python train.py --encoder_arch="tdnn" --model="encoder-decoder audio transcriber" --dataset="read English sentences (LibriTTS-R)" --train_examples=15625 --gain_aug_db=10 --n_mels=64 --hop_length=160 --input="log_mel" --spec_augment=false --win_length=400 --tokenizer="char" --vocab_size=32 --encoder_norm="batchnorm" --encoder_activation="relu" --encoder_depths=[14] --encoder_kernel_size=5 --encoder_stem="single" --encoder_widths=[128] --fusion="prefix" --decoder_width=192 --decoder_layers=6 --decoder_norm="layernorm" --decoder_norm_position="res_post" --decoder_activation="swiglu" --decoder_mlp_ratio=2 --decoder_head_dim=64 --decoder_fused_qkv=true --decoder_bias="all" --decoder_qk_norm=false --decoder_parallel_block=false --decoder_inner_norm=false --decoder_positions="learned" --decoder_prefix_bidirectional=false --decoder_connector="linear" --decoder_tie_embeddings=true --init="kaiming_normal" --optimizer="ademamix" --lr=0.00075 --beta1=0.9 --beta2=0.999 --eps=1e-10 --beta3=0.9995 --alpha=4 --steps=18300 --batch_size=128 --epochs=149.9 --lr_schedule="cosine_restarts" --final_lr_fraction=0 --warmup_steps=910 --weight_decay=0.1
Rows from block 3 of the text decoder, named by matrix and row number. Rows with one number belong to one neuron. Each number is 500 + 50 x the weight over its row's rms, rounded and kept within 0 to 999. All counts start at 0. Numbers have three digits each.
# gate: MLP gate (decoder.blocks.3.mlp.gate.weight, 384x192), inputs 0-47
# fc1: MLP up (decoder.blocks.3.mlp.fc1.weight, 384x192), inputs 0-47
# fc2: MLP down (decoder.blocks.3.mlp.fc2.weight, 192x384, transposed), outputs 0-47
gate.128:553431506505457579519506495515555460564360573527496363407563447533568528488467479465515530547463502495514533519491561558490497378533512533494530
fc1.128:482476472459472507528558445567565485480639556569440472522563397401542528469431456579494485547525462512493522540563568465453570482556490508503528
fc2.128:506542524514463586530512445481579502511564505543495482456564541431470486513558573557632471468553455565484484581539588460560516497498442439465418
gate.129:473393483467490452482464427473430415468451510522586552497393545442457558527497555591494544457491526572499491439582559540476386559436569494454476
fc1.129:551530524525502512550468500492539565507419478548514512456471474520560437466669536531507460476480500473549552570448537508392416420418527521503545
fc2.129:504534536538548522467538495547489462354523478500493513577448535589545547542470484499472524544542490553470521387533512568535546566437521496594512
gate.130:450480472547464505646462560470506495451492454359469413562496607527545532520472561490523565464463553490390575499456520548462531480473529514469481
fc1.130:429519467427490516591523550492506467406442519382429516515530545588462425517541481511539584472485446418536531569485462562520508492504523482407467
fc2.130:554486463537461423489381553545495475471474562505437484584510344511476537452459485498486448547456510539489492454501492577572543478463455541482410
gate.131:490482447509416510450434414486442497524479439550490528461466514475490453456470518514425475566575443571479449464470512529513479627496571596489550
fc1.131:467536548504531524611573615422529494455507613503546448525536479496487501509480523484556515438437527383552607526530459510444528472523441404481448
fc2.131:488442482537538547444539419572535534522580435457510540472416552495496518449539470529383434528510416529497506473495539536498536620471605519531539
gate.132:462565520416504560538486575467459433437421527508498529396424600586510521543512515489576552513522508484477595510493470466456481506519499473537476
fc1.132:481485516563477491573448489520538499495404487394595507492544546572628477494443486631502488517510509534514505497446512546493480501486482381554530
fc2.132:543515430453480497500450527495495562527424487436487527552518587515519392532522617450556561473626372466540493490538521486446511444544584530568561
gate.133:531608468450527420506409545511528428468529533454525449477487499493502470514515492460494501490476517499438551533519467512455465537525506585501487
fc1.133:533470463592498455609497439507448453511481537452509541586422421451480466490457510497444548539500393560497430494527457686487550563540577552517584
fc2.133:400488467422444510502517442472609559506509549513466570488385391472405506595635425458425497532553495526556531485461503541454529567467577503477569
gate.134:521572480491511475473423543505500488427509528468469460455538494672451488475413502574528503553439511571493532604493446413597475522558491588457454
fc1.134:543451535458435564594453422571483448480370466548427497501538445518514431464450555499468542504462578590494511477562528473511477416537479408491452
fc2.134:475522531524496470485508540516496520490401461526454498501574590512386483459524515415489492514463519483418518513514501479471541527540506505468399
gate.135:540553477557499465504460483486526550494502447423521504473551474531519550510369482584469552493490495496516522409483426550601456406511426602471447
fc1.135:502441511549522531510558560525503503532494502584545466504433436584421556460450578494588517605554477547409500483449443498567457561464514433464542
fc2.135:522529534486439524566423471564647578692440460462356468518527539433524515458486569475550522476553509473533375569503491548575481500543490439535524
gate.136:554527511461535461519594547463545465545492583543520438546541506424439523422488555467569489517510583560502556466568525517459558490508530508554439
fc1.136:455447509528468497533430479476513503525401510458536570511452605514387510503528474607498532427462474452511429482562475487545455489496504478551557
fc2.136:604498496462543593477569453573505489540565478526540588536473389445542510475521437439504447473474378476440558486440464551420553515530532528550534
gate.137:470549470529501436484566487470484464492515544516506508487544500365529573464435574605578484490527580458554499573452490491550414479514435511510522
fc1.137:584421490530507521533424503548457419478485549605434386507539540546441551494470405472554415453479486520420552561526409560480536457464501456438516
fc2.137:493480529460514516421528475461583465576473565377576533608454447450521431463493468458464541549489552491562452495483505479540405477539506435512572
gate.138:502468563552533544554446507505445462422578556521477521514538516560497455522533415538489530463468598528467508541531503479519453506503469471527610
fc1.138:521512521483468482506521435481519535461616597466595539480495462403495511429517452528463418477466584463406498457461488489563483505583480468557549
fc2.138:571618534529491537571390507514475494496436475503539480500542480413533401515551538591487495498532544492598476561451364460469497497481515455490461
gate.139:495534501456441563479451536477551565486574492424574495456526519532499555540478450536521508483504471429554620502474472464502512494506456522417461
fc1.139:533559522588494490435516483578489533505472426425471617536363583540500490604470472595459555520513419390546436515450547491464468524437490583560447
fc2.139:583437469496483495470542493414439510553495531457497518456588439534499538557483444450503588530525509507421438489526494562466508486442515445478470
gate.140:532564551353558449402465484488489497546464512539559496453456459461457506513550516454491508507479568517541461511477599452469495505504476530493520
fc1.140:533561530384488466434433563534583529490580521432494406481552460456526489432471422473503482533555568601521552519516453467516564491485523424521453
fc2.140:503542498582518504450473607465564508544567508534602460463684490506472542439486507499573568493465514476471583550585490592378503525518520454490437
gate.141:514530456521529454530541518467551476478438449424536451494521504495500530577487578440506496459533567576587575525431465488485514468512560415521481
fc1.141:531576467463532581504537543465457583427583470454502461486517700529460421519509502496423536457460483501444550403433494422552573528545522473513533
fc2.141:501472460492442495457396452433510479538483459503461518584437567470510519419393520460458593472551496506501487534498428615406527454453577573616568
gate.142:538517517438442480494503507529544501452457447505488425497566494524460460512489443444483474499513545468474422555582447546594388513452428477526492
fc1.142:470518498483480580538415569500444363516485569468582414499432534570539546578506528474497494533498448538535533545455482464423480541500541424463464
fc2.142:473534467465568531482508572560502479527527518485454537471555509517521569544487507490547526492479524515464439522506529545484596529480491494561459
gate.143:561415540571458488557549517455568483519524564474509409554493440517529557479545542430569476531456446591492540535552542442496411373521522517485410
fc1.143:464441494484464599503444512569462435456510485543506458452607527532503504524446485494423558486494565510539515526507558646516474440459445435550665
fc2.143:485572459559571509537423467537490522482463448399496477544490541561464557490595499438530431531451487468397513444551479513509375559568458609510534
gate.144:501470457498536557560423507487438478514485562497555462476534532457530466532616510546483546473507592518597479469475533548477515464386456495481472
fc1.144:428456533466535440509540470460513477393564539505533569451515512395556475495603366551494495522536507445598441504545477539592457484547518526485548
fc2.144:537513483493496465551470560481559560497453464458522458453479453522495520596407465477477580468548567518518446459572539462544475448443485505453515
gate.145:474439531569542557494432541514474433487356557542511442540466571491467547470505424501495612460526551536626511472514450508485487492494487564590598
fc1.145:550484544550551534466475505505568452476455486521514518463503566559466473488574551502492519506530397507453495453499485490456529481476530429509466
fc2.145:499466506549484497530561511551515514493464411516452550561543541546400516559483462474406542567519487551424508461497487552517532565525534489633607
gate.146:470527509447529468485444512523456525451639562532482518491500432460504526539497478541546484485421565518462497420342456462425528459615556556499505
fc1.146:578469555561510521513444533454405501486495418445509540518487542501534577453462511420541548516398457441480544477513503481469471477547526573522580
fc2.146:488578499467533532563558531429546526528428480570468469487551491445477460558548432510465490442505500492535420488523523462460533395496648496515507
gate.147:524606497598545575504523577486484521525413485528526513514493497492453482476438547520479505483514500528438395474464412478485454520485466407462450
fc1.147:435520467482519455565630537467576479503555515524462494466635500520412426483523514511500529521488521469550429532562482431459549491553467494520540
fc2.147:424522541482517551472481534601515458570536506466465547522464456543475592457458434480447414518536517536495527500500490524496549490494475432483452
gate.148:453471472521482471518520448452557545521542616482552438434549548520495491455481485544541494495462485429568446513474516470585506517517424433538493
fc1.148:573587531579567467498495514474491498516475527488490505537459499506556425537580497404567452462456499511411572511515463470437438467543425638543503
fc2.148:499510452461564472513487524578489549487500424519498487429534511523485583461412489409587444505508547494550551571534489482514506467612434616508445
gate.149:502468439509448533574435588541525365465482500478496495509482547512430482522470555606476550489502441497585509467483486530410498524501497462436523
fc1.149:419458438441560589555531529443470495588514550586598446430542461515523597466542541463504471610522548509531455535539508495430477511493487493538567
fc2.149:494555517493497472577473430532504535479480491449535559520534533438458530492488459470362503465471558528468450478541427561429477601439594567457567
gate.150:565441434557514488500529558584552470506439494464516490508481593512440463525560503465483542546468457468458531526483496519443571558593528498492480
fc1.150:529502453499540450443544557517542479556543450462470500436480518473491523549500473451486583613494474516500504495534517506438562568592538513505573
fc2.150:492525605451474504528432519452453431577498535461471398530472447493502519495513482454602479421416544502533527462478467482510397426474387507486461
gate.151:464556474534523550489474504462484411515456475455427522536488580454545424489528449576453457457476454470553571454539585535550516527521478471461424
fc1.151:566545515592518477500509467489558574444507396523410499539519415413526507477414450451620412554489466538478459561574515480509555506536559402502504
fc2.151:521433542508506460517511535568556435512457478518528532576514540570460547424473422502417484496602441584551458440543554414511536499525511536548514
gate.152:520520501452456529495442480487599581504507446410507440444455549598514439513407404546467534431422512508448514456517528437538431443494447445572506
fc1.152:419556491435432537493526493527511510499519512514500504603496469465451573496556472464447525496497507467556477484514453498575531580390490502473496
fc2.152:537418511513499570411580500462469520526623547473474514516447392502532474399534575533487551522509437457588464515481546508497405533588461464425406
gate.153:504517508489529440503472494557585484513531523489388562530460419486414619449449457437541386503557485410544495518540449544434522431545520455503427
fc1.153:501460468435504481492406420491398538533588471549532544444578523462598499515431461564453492469481459557520476515413529457512476456433561592556542
fc2.153:466521524517567569467641481465488509491422436512469536518456496441418536529589562546466555573476490488555555513603545500443558488560546494516459
gate.154:460483442558430551530508525472473487562545553436592506510497560580536555468428521418446607483437543417509522534537564528415542559402508463542526
fc1.154:372567407453602464436514480492505514545613555496566545410482625438509435531520463491455532533509527438508494457462595485417555491460507487482544
fc2.154:456557503404523474573558492502483435477416450570478552473535454458521408436521519408579491443446549490513488521528492399497454463531436530535519
gate.155:561559470480417564541499538417466574474523481493527460432507512520432527531598489541410475499480503549576457368472471482486442490405484428470487
fc1.155:505454470515473471516453474577513526510482489513474491530513436530422501551489536561477625481473461455520495491485425502581528482429541547585484
fc2.155:475531500484466532524462572525533431491485581420546575511465492520452463571488500484580512434601476534545464499472511498566468436508422462468430
gate.156:419552507507520469423574528501642532432519584379462528468490525514388552526378518520581518520539441489450450508575397455551534503504470436488449
fc1.156:487509540612524408417492446488574567501516440513480559404531428487422536543514465495542490530513440443556477467506481441611542447464455566408512
fc2.156:535415474352469512556449605443436448628429531497520479476571504440571489499492561559485561471548459485569546474565516514489451571522419554583485
gate.157:459539436410464528520615502488507590444517465492519537594465385520487395504515478483503506486526478508446424390496471475528414358457445453547492
fc1.157:475537508558504535544490518486473515465545499378399529458538486504551578512475460643501500517503477431399510530521488419523499483483461519448489
fc2.157:461435502457483557450610437522453488464608569503550569596492459440474371460550549460518489528493555511456481508514483554490488568488469482473542
gate.158:474498489518449557536481499438530463499469498422507502466461537453397540609468460461512531527421535418426528545422497445569525545480409565544489
fc1.158:458506504510530470506447462575477567542607474519519497491470487470522528512448395485493507526504482366434462409350573500528519514497485500568461
fc2.158:537524579454548452542578529433469504491497374495501495475495420563532644486465507491594437555576423535387437542561421410479491464489435479558519
gate.159:541557460485536524503490469538572503523512578484555537472508579445499502490426518510583537449505452462522601487575487531529503418429446404544433
fc1.159:515520515512488487519406448496507489569475396454408407512504444489405454498484447493517487461539469446470491419464454503667520557508542475534408
fc2.159:495452534602519567525481584518590544430498559392526598494448511379527391450599435479495537514552394423483456596475501450583517443438541489488540
gate.160:538611564468526504445552556454510514532441491510426438457530503481392423463547495482527521525506498545503503523552460459560485487586501488544426
fc1.160:479562491511485540528538585454439520496438355504562503547461598445472526527487425500476552533469538521551491521513478541578504545467505476490502
fc2.160:545440494570438441513472596425465408469518642526590523444486547492545435556509469490507436509484449467521518489539497590506491531494510495517492
gate.161:487537529590519539483446571451529518447427571445474479439483619589493458502451450497538580436506552525518538468466423515485525517476433524461521
fc1.161:556630476496580508602575540571518622474507558489474511517569492477462520423468594407539446497568485524517477521552437503460516528547525502484571
fc2.161:546478484437446518450515526520524524562469534574484423523590457522459654499504503487551560470443450412472468561582514556473477469459501537499497
gate.162:469482522525456544550530548529554467513492479424598510539485474564460436484504514544473498510481435427499506429477400540514515497521480458599503
fc1.162:468517423501490595483525559501409481537632458555645476619542420524428524495567456462517488522503500518517548386605400566491541576468508535448558
fc2.162:556510546514535447572499516487503430534428529460446579423461483474596497473501466413554477475575505539448527476460436483576498544520530611494384
gate.163:480496485446471570553453490506481451523427559506498447527488473596462475524420607494540519390521602447543455538521461519514507477551480506509536
fc1.163:538615538477499536528474492406456559498550456468445587498494534460423503567534480494501501460509557602458440563511529549460486486540550483426512
fc2.163:401610510520458512421498531497614657502468549504551475475473519484575504470549383560478608528442456446512490474524487460480558546615448494483470
gate.164:533570554433529514492542462603514395563467541450466471535482474564509429441452479454480503473531448511470497545609476507433469422577469511450384
fc1.164:502481531514535556559501579487442476434461504425537411505549523607466616507471465464519602419442516591539579425471390529423533482437452547469417
fc2.164:528534589485493475485490559492527464485470510479523514465582471513418501487416542423595564395540543451535582575505491572462540406480404504461460
gate.165:489507486550547510475470450338493533361366513485493489483480613510465462419502444528486453484547499466507507501428522485582521414452562441484546
fc1.165:490416463496480541532533484484552498555524524582466476492512476572498479493446518474592554518507534493476530587461522553554532481566482581559506
fc2.165:468492510463484528485543491536447504413462449421628526430492560455497479438533456538430468494539470533516392510478523490471540518498518478479544
gate.166:494514518473572504519553523526582494517405506479483506596524457476558534506416551455567530515460529484499598537469517387398435468529517440534436
fc1.166:470518546555463487379526509539599615501560466508593554389549518450510491485471434622459432467578501547521451503519480472458472504439462567514544
fc2.166:516642525525491523404448454483509416504452470500549512539600395473551449507486470598609537521475399533473503571460524559437507517422471445527459
gate.167:416577459462498526457414568440498491395373495471467467491507598544524530527444616493518539483523515547504507557441498514545488482505509515365444
fc1.167:577476472521462479510442546428463459555529523555437511422520579501454487578602523564503527513534584519438439388563500511423458534460548574444438
fc2.167:480506540618541488475532519518514598516487530513538503481416498520479457443381416493414556548491396543450478566533485494491545561574432429439505
gate.168:552522528560482550551613528459523522435486633498503521542460498471514498573650600503566565500457480511443573553493518456438496412527501509572514
fc1.168:484465465445501495515514563467503530438554563543513510469555464495523479447528521547540457523496526595535427551510430580530556412494516452452505
fc2.168:517486469425361490492564470503386556555546442534549535556462540498549530588469481419431518419567508630543471571553492540465424472529551500421570
gate.169:547558579554486560548493593489471528538391534519522430537519511489499509492517490481526486460458452492519572547547458436394488473493472491391396
fc1.169:474651468401506513534447525422506471504532491352563470489450457460398465531481459540458538490455530482487511466592553446537477538509452537432466
fc2.169:473546481510469538532540508536469423528503472404432536559524492516446427500459504463561447588469533427427461512446637489506512407543486566430556
gate.170:518508516556616522504472662451560538408487478553495458539470491515491527508566399442583497528455500515468526482538438468478482425522465512396506
fc1.170:582454511319434520599514425485442516438537535413541452510552565483484496530450521577461506417452523453503507563524549549516470480469458519519482
fc2.170:509477598482500543584480453498489453495445463499537454506510594512511510570500531526458426393496485484530505569574554401566456541487401438506553
gate.171:483492529491591517530458484477569499529507450461443502470532486477476518595509533579466501466498517507483460472550523495556452421456475457380409
fc1.171:506479480599517461517472542452464408522435555456543474548461536587621458552534452487536469519501476491496578568479463478458536398481495581459502
fc2.171:566491544432449584504527437470405563499442548490503549549520592524468512441447556595509467497503513486490486577501413452476575554407452482472491
gate.172:514498534456556510454507580464520454430506552480431517518401544502439528546604536511612474537485500395461544503466560469551470507526521461505539
fc1.172:506509529516435519399411390521481559465549489553497495519566456475540452469431436513452471473506522613457453463489454531463498496500498475513464
fc2.172:484409466465521538467551457549551495482491428492522630581412578453451447448557532455479450523510517541429477465500558483472511487510603597511516
gate.173:506563512591573490546495577436486462479436535551495500505404546519477432443539536464496463529463581464507579471569480470458497485542466420510499
fc1.173:582453423411526521532455515404418444499490493576427479434589586517560509547516515496518541478558488546434429521599576566433480447489513448460478
fc2.173:511515475474540526484526497480537494394572509636529560483451397468490394490574432533590517512483478475524412499438471581342532537525493481480456
gate.174:525415488530585546453480513500579459442461549539599569544431482484654452463600565497516559503458494512444530461521549429472477476551485538458498
fc1.174:560448540387512438487510498529467502494525516482414452451503485601488515552488470414516513503468501586508499519507609548481452444445452530473496
fc2.174:512573557532516426467558587600520602503412541498473532510460520446545510480494527459552543436556540520409555492557460435521450417589508525485501
gate.175:460502482570513444494567576523630487464469586466447476508585517559457435477520485506597525534477437456547541532603447376493570462493407456528497
fc1.175:571549551513544548557524565434515544414423479481502446563412453501401485506516600431551536478424476473407556533470419539456526505566481470448415
fc2.175:520541450479544497532547509556472416557472475589467492588502508504535527468571517537576531505562419470485505525508551435497443489501505527481494
gate.176:457529498462439510468563443439463558577523426383401464473454499435372493475522543588490521495435508467586525509451477503476456521527547450497493
fc1.176:536519407466435475498511427451532536480575514445526594446616475489577486559426457577478499507524560539480504532428420475563550434414506575591540
fc2.176:494460500421528523524505574516445453591445576537604490505452481553436547508520471441464532551464542507528489412485513514474529517577649553526553
gate.177:525590560541510441555440505487477529510393423485484504531515513503548522484543494523490515454596524611504495484426526514525469400477558388406484
fc1.177:522561440587482546591497555493545517541508507461542516403497615472461520490560610541397384609515504528475470500431556499483505499438540558468453
fc2.177:493445498496432476541555446464604565487511478455578447576419431437450478570480452563519493444451476554468564464488491532565465464524423549465487
gate.178:463476480389491432446466480554653498536494565468520415437574452529423598529529413464488519487480519488581527539499525450520524487490474476648531
fc1.178:537535489482537508538596530516640550481525527471419550488475471561449410501523525437485524521454393380491490491602503413497489475549464488466379
fc2.178:535503516418565492442461447464451495402448531454597420598524474566443565387578446554484511506534482525400448441526576574440610405511521518571436
gate.179:444447514474473493506539549450509543547557497506446466569555504607490518489446446410502477472421448474491534538551564410467481441569549448420506
fc1.179:502500530437479516556506588437474446517508466521353454529431495501551627502535539440533526500546522421517596532572544551526471463561509495427485
fc2.179:538594505611489494471476509447576377579404493419516457440490514514435471439468561558430563515557504498526379527479454572479539598526528493585547
gate.180:521570489579529446506487478504660516573524474438501514529468517583543463550482493420527491506509572507516499604496513477505527514607491526432470
fc1.180:423469543403492505442478521498567438591537445552402484499546453492343427452484582559487485511456496507569445519547479480561466496564487443480431
fc2.180:477461520465565481476525502409489520538476481597503572438492476449565452517536534534528517548487445505442527565439553561409487520413549543455460
gate.181:581510541472503536542518555338534560403475510511578469474410435511439428601576556463532617429531583493458541538473462503404402500487511540488486
fc1.181:461507466485546443465434573544484503555545531496487419472554545517493640468502532549504542475478520329571566524532495438671496501535437420538499
fc2.181:513481452480413498486543467541507569478453455527511516503420513471426483560466538550466432528607513492610515506494491520429584523638526485546504
gate.182:499502557518488544552572477466477507537513466362505407529546470538508443454483531415541486467458516475512471515521480435507555543526456516426500
fc1.182:480442465441469456560545436495565353480586572467470444534521437489505522493466410423557471526532538530492522573568486466551542436519501521504585
fc2.182:501543507459436472601524512500581512386460460617466498512536404457451474499475526506509526524503527535500455534561440501515454424421492518460491
gate.183:537430486410542465557442531572481582501505419539452493555543487565532548517491528573490488412523482532483544570463531500506461370512488522562455
fc1.183:464466481480419476471451514542477439545532521633480669438541554523513550458468492568499524553449466477592409535538547557473416548463445596544522
fc2.183:517538501529508476521484492562533512473455491491496405446529491533380439561487479532491552503553603482486483378589477467541479402492477474472505
gate.184:479481536416514492430455429513468556421423448558413463516533584468523517425531476490471482506550467574486483436506483597565469398416453538553507
fc1.184:603596444552515550538533495535491487516453486531601481531521518503454500561398505487514489548511450536521520486556454478525484480501539379442497
fc2.184:454382453502478519557522500583477591442502432493465606483563502540521502390529493432505523556476525577494495514390552562559535583494478465518562
gate.185:531481544612465517465587579472474429504582534469508533481406554459500502489551491513571499430517503522447518472467519448442490460521481414406534
fc1.185:524450495567519470478595521493576551492529488498547565582474571448519477506499426543509417534443478516470518504455524520550468493514538570485534
fc2.185:505535443522471574534506482624581525494441571516416492499601502499403414507479424537445571590520478541470472548553456577524549486457535555427457
gate.186:505504562527502579516470506412485437576547486524487500575468517582468483504492510514475518473296482473575505481458443531518551503446464449459536
fc1.186:508538468447537414523565516547520503397368508469471535389533523533471526454575520487561460492635453509544495495601594418471455489513517445508520
fc2.186:575462500476565535462501538463521562587505509465539568498463597500535528516563519495548384578463478483568438504473462493474573527489592507543500
gate.187:585496456528524452489476527482539558563420518561432529482523466528508500451524494513540439553556437573501480513600449558531430443476501321489504
fc1.187:491447451557486568568474442554538496462550493541469545498487589475393495474392468559579595441485488509479510500486509519403527467547500402615512
fc2.187:517517471449520443527511448528457490532520413569510497549472456482506471467416554504515464574531501502499508439471513481525532571530557403460511
gate.188:507484439466529462553437542445571509461606497505431558510550428474518599502474462556473541508481467503562513550467535532490482508499534458471543
fc1.188:535558461549515542454480574488533501479457451555585539522529609547600546485489533451470530511479460454496543516407441501471454506486447395413406
fc2.188:563480562520441451551475482461532438530495520416490454499593348423516521620509525513470519515496443507462517503404462468613497440508480565489569
gate.189:577455507542505505508489507482467398517392624499502489593413484520423474580551603461549533421485595465580471506468541503456496534561509444533516
fc1.189:477535462501520504529527513505493616461451477548514511612506446465532479492507427453480409568522463509413448605444502386506493482489471471484525
fc2.189:527438488564496555519508477535506573551500429379534463474578496604479458520485555447511532472501404504509444527544576413593453533500434489506538
gate.190:464498547539485446527485574495538567496434446637451512490493514493411479578582476477570435460530492429522533547491539496492458507479454539477552
fc1.190:475434510468511391519520349394543536512600555582496552504541446386536526459454474500435516480536479432506475467504525494550393464455512446571466
fc2.190:538472468455550428474534437549536515458513466582489564596586522490404536418572525512516521547463469581453492564524578444420646515532532536487513
gate.191:519510529556512550526524588490470524456442458598512544502449550528553506496514524465526550506505423384577438478532451480460509446410506410376419
fc1.191:456486538482558507494526529483528387433556572509467493530511514535464522420494428505457554460548506514387452455500394533575480424531494554574553
fc2.191:501505498470469510443584505512464599454484524610516496524494527518463437482501491560487598415521542502487484598568485536459550432485555488541579
gate.192:501522568533447465538464487496552530564505466608383471472499437502478485427520555496569499447511448505484477588616538519439390390485509527566568
fc1.192:447494489488543487468549515533546479505525398476500508499510499523484552504478452528519485592479449497435492521448496423521526495479454498596520
fc2.192:458556484556507433545400432561572542551499567495596497455477547469458501467590449488510513531459443525381526516529522469538561491488507438506547
gate.193:529542464498485544525406453583425490424487503424508503451506532460471420539594520572540606438515493520517462456471486509453515525450479516462561
fc1.193:468437524474513485451487478495526517536513487546473507458409410514555554436492466419524459535485494509486570504496653486435535422481515490415443
fc2.193:521510499441546485455471450513486496521581529578496499443443519510535522446565541618490476476517478470396554494412598525453615496448533489581493
gate.194:469498555427503517478559587404527495532514547489533548508449509424454576593527511514551555490423486438582487626490513474485524551518579499344467
fc1.194:422426529528400453471486575510519436535494494608460527398518465388477591472538554497475495465412657560536449456372453462530512465520485467533518
fc2.194:469537549475487552398499496417493557520477540546498436513515573492513519417471483550560629508482526545526449490531583556487581506520415501527528
gate.195:542472526537499568480502507494626505529470533469495532529559584551430367519492477539510495476399472406539515440534436502446491485494412385447443
fc1.195:480494528527460465506449461521503449615493399531520520418408450583486510461460423513541442526516434525478519454511521507486440567484432485461464
fc2.195:441485484493487425487561524551442569433456506498490387430479464479544571404437541600524564383514435528555476528409497588507462604479444606446468
gate.196:548576477520548541570503593503491569485368477378524451615432543487564500550499576481509558495423496538393515549493427460550489459507493515477495
fc1.196:503446498405438448511413469496530492412502493537497457468502490401503533511550406465498530480505511586492546499494514497485493498511486593488508
fc2.196:479448459595534484586578556499468491474465521471519588468577460529441593539540451469460469559551489554515454453497501604530572520592518465448543
gate.197:414532561467570593447531508549464546516399394440499518567482490566531417462497501539505507477545451380609427528517407511582461517370492530520519
fc1.197:579528554420469553551519451510540522517615464395529550446553480463531465493532491441514482505522521594384491438459507404510624513555493569608454
fc2.197:505560546487525536405519413500501490519519504550532502564386531514527460477401478483524448559494409564529479521504525512558536554490541445539541
gate.198:521550494464450427547556519438639527446453464436484514489476516465425470548551528600500465481508429481546494528514476466528517519446497508601383
fc1.198:514576548521489404499560502495470442496494446520452514586445471511457483469539582515457488452504420502566471514598490433472500484457506462492439
fc2.198:497495523501509500468486541525438595459489453542518563530483521523554520511423514571573496578494536446529456479487503570523550465459470452454565
gate.199:477475517525536502565432528496484429419324535436467474513463549544507513650453468464565518447434555570461630542527548520460535449548473491483352
fc1.199:439459520589443441422532460572546489452489470511526522491447523471557484469466512514463354457544443500429429466532512541533467544560482557460570
fc2.199:540546447494498535495545583525465502492547511456475494505494578485536600526396498414531516437448593559525397517375522502387542409389532518467406
gate.200:537545467497451512562521539527504587469534359533431568555447461544372431550458477388541534515503432412501558464501471505574514477460458587609507
fc1.200:509427501591523501489459544497480479499445415567534548490437540494484507582526488424526516583524464476434582433499552541500471474579572509440503
fc2.200:494576505478489614557418505499474595539419636481499442442507521548568510475498453485593470415495514572598494522532439430427380503484465495452536
gate.201:557496530507513497614527547474592449517513562522560428467499505593460442480467443474638459478416492475448518434462497477403504460488364452520459
fc1.201:481485447540516475526512450537548523550514558590485428395534487509508411477497535377577446553548522585527509596488505447495501585549469449606576
fc2.201:424379482567494418446547547479519509569599467545468523471473502553520471580550559465437475470493601614534499565438484458523472523563469543523535
gate.202:439538554550441592465524479509481448514565561480529507467466484585509365547528477493489526501460530471609457411415515466410555533494543538472475
fc1.202:520477429546525453557490485524434541529465566526550434557603459439499572428480499392578465532506566570496530553461404590456475486608461468532456
fc2.202:473486586546478539491610476513559487516515491450509482398480530522537504483628414543488425413492501485482554454506484458544566488498530577426553
gate.203:500497450517430464527483500561546530577492507492456504471455494418450501544565451616464467522442528502485538570548523534461530528491501518518379
fc1.203:482516511594579468403455402406497450576608537557557454467495485601480468414497557470496515584475489514468512463437499520531519521456464475465497
fc2.203:463386468454519538492461557552536435453500497461539479592434520515522576466560502461466445533517611402599506445518433564515597418500570534602475
gate.204:552490493465501544512530482460464535532514554471575399586441553546519534545463492432526601518478486503454561508520531492473472479447431378413488
fc1.204:514563477487523495661549565488556553438421473443469538465460491501423468499538611389535563443521526450514463648518450534446496550555483469579520
fc2.204:524503544500431576543535631450437471618522401553405469458445527362548452508472501428457511434514582526542441471600460504449463551503454462454555
gate.205:508497525417460471466424479564518537453553480532468475449576422503540486427492507465542512465487528585490487545537475584558479424554479601478533
fc1.205:502556541447551552459450493558523515569479462491411471551436528499487413451575504431492506488466453538497523498488543512472409441527555460491422
fc2.205:491525510497435457474468497541426560480621554477492466467493430469520504427449556530439528524538521576451461539520569513467581584558499599529533
gate.206:492447456507491406510460498512489450499431420566505526453525447402445554545508521544479529462474491495486499394559540461447481421480480579519581
fc1.206:489536532495540530572423498461540484507342465580390493517489559533459415462412552462490543491544525485450529456489466572491451428489492442458456
fc2.206:577504483473528512412482518591632505430477506490520421508615543485509548510533433440487544528506517539429425603582527447534522446506570420488524
gate.207:512512518538509506630551585446504567469519455412472521538454469516454498472530588438541507496469488444494465516475512461543451473472556481605451
fc1.207:556473464460527571503447498491506432468476524414469501523518591534546486581412460648449555510482541509494544481445495567404464452463503536443586
fc2.207:456521516499600523461431488561494487536451484490519492538526530431489459474656503520546410529499480482437461454460498465488583516526565480580561