From a checkpoint of a small encoder-decoder audio transcriber.
Model: log mel input, encoder arch tdnn, encoder activation relu, decoder width 192, decoder norm layernorm, decoder activation swiglu.
Rows from block 10 of the audio encoder of a small encoder-decoder audio transcriber, named by matrix and row number. Each number is 128 + 24 x the weight over its row's rms, rounded and kept within 0 to 255. All counts start at 0. Numbers have three digits each. After the name is the row's rms in percent of the matrix's.
After each channel's rows are labels from the 100 clips, of 14976, where the channel reaches its highest value: "top examples" is what is common among them. Only what is clearly more common there than usual is listed. The data: read English sentences (LibriTTS-R). In brackets: how many of the 100, against the usual share in percent.
# conv: width-5 conv, dilation 3 (encoder.blocks.10.conv.weight, 128x128x5, each kernel summed), inputs 0-42

conv.14 099:119133101130152128157136129172162098090124162133129102135121124095082156108161105113125122138135121116150145112131103124128143145
top examples: the word "said" (30 vs 9.4)

conv.17 105:133117119157056140139115116127084126126168131137164085095105110123116137059115092145125148109109163132167129129098147120116126087
top examples: the word "he" (40 vs 17)

conv.53 107:165154139133133143164076159160153106146138142133117130126128165127126097170104127138159141107122135098141149136138116102148122103
top examples: the word "was" (35 vs 15.9)

conv.115 111:108149145115149129128100133158137121182113135106147138096102147133130141112111121147129168094117084133092119110155095118122087156
top examples: the word "you" (64 vs 14.5)

conv.87 096:143127155125131122129114141114151101112163128123136075153113114148090164088124189175139113116142103144164153142118115103119158151
top examples: the word "his" (31 vs 9.8)

conv.43 102:110122127143100121149092097105110098103120113078121133098136111131114094134139133119117151143122121134120101091146135106077081088
top examples: the word "she" (51 vs 8.4); the word "said" (26 vs 9.4)

conv.30 098:123151147127071125135154150134163171119111110092109140110163115137132139146111180142133094128158127169131186118129151119114130088
top examples: the word "was" (52 vs 15.9)

conv.61 101:162141145145115163120136137129105106126130092134147054113139100177149188127122178136109135098100099115140149083111110081158144116
top examples: the word "was" (37 vs 15.9)

conv.5 104:103118163095174136098121094136125139118124141092145146142131142116141129118143171179128126121113153120172119118135132112139151134
top examples: the word "said" (35 vs 9.4)

conv.63 103:144127109097142130132132122100135093153154135176126070135089115148141114150117150117109156109171141146126106172139143129140105097
top examples: the word "was" (41 vs 15.9)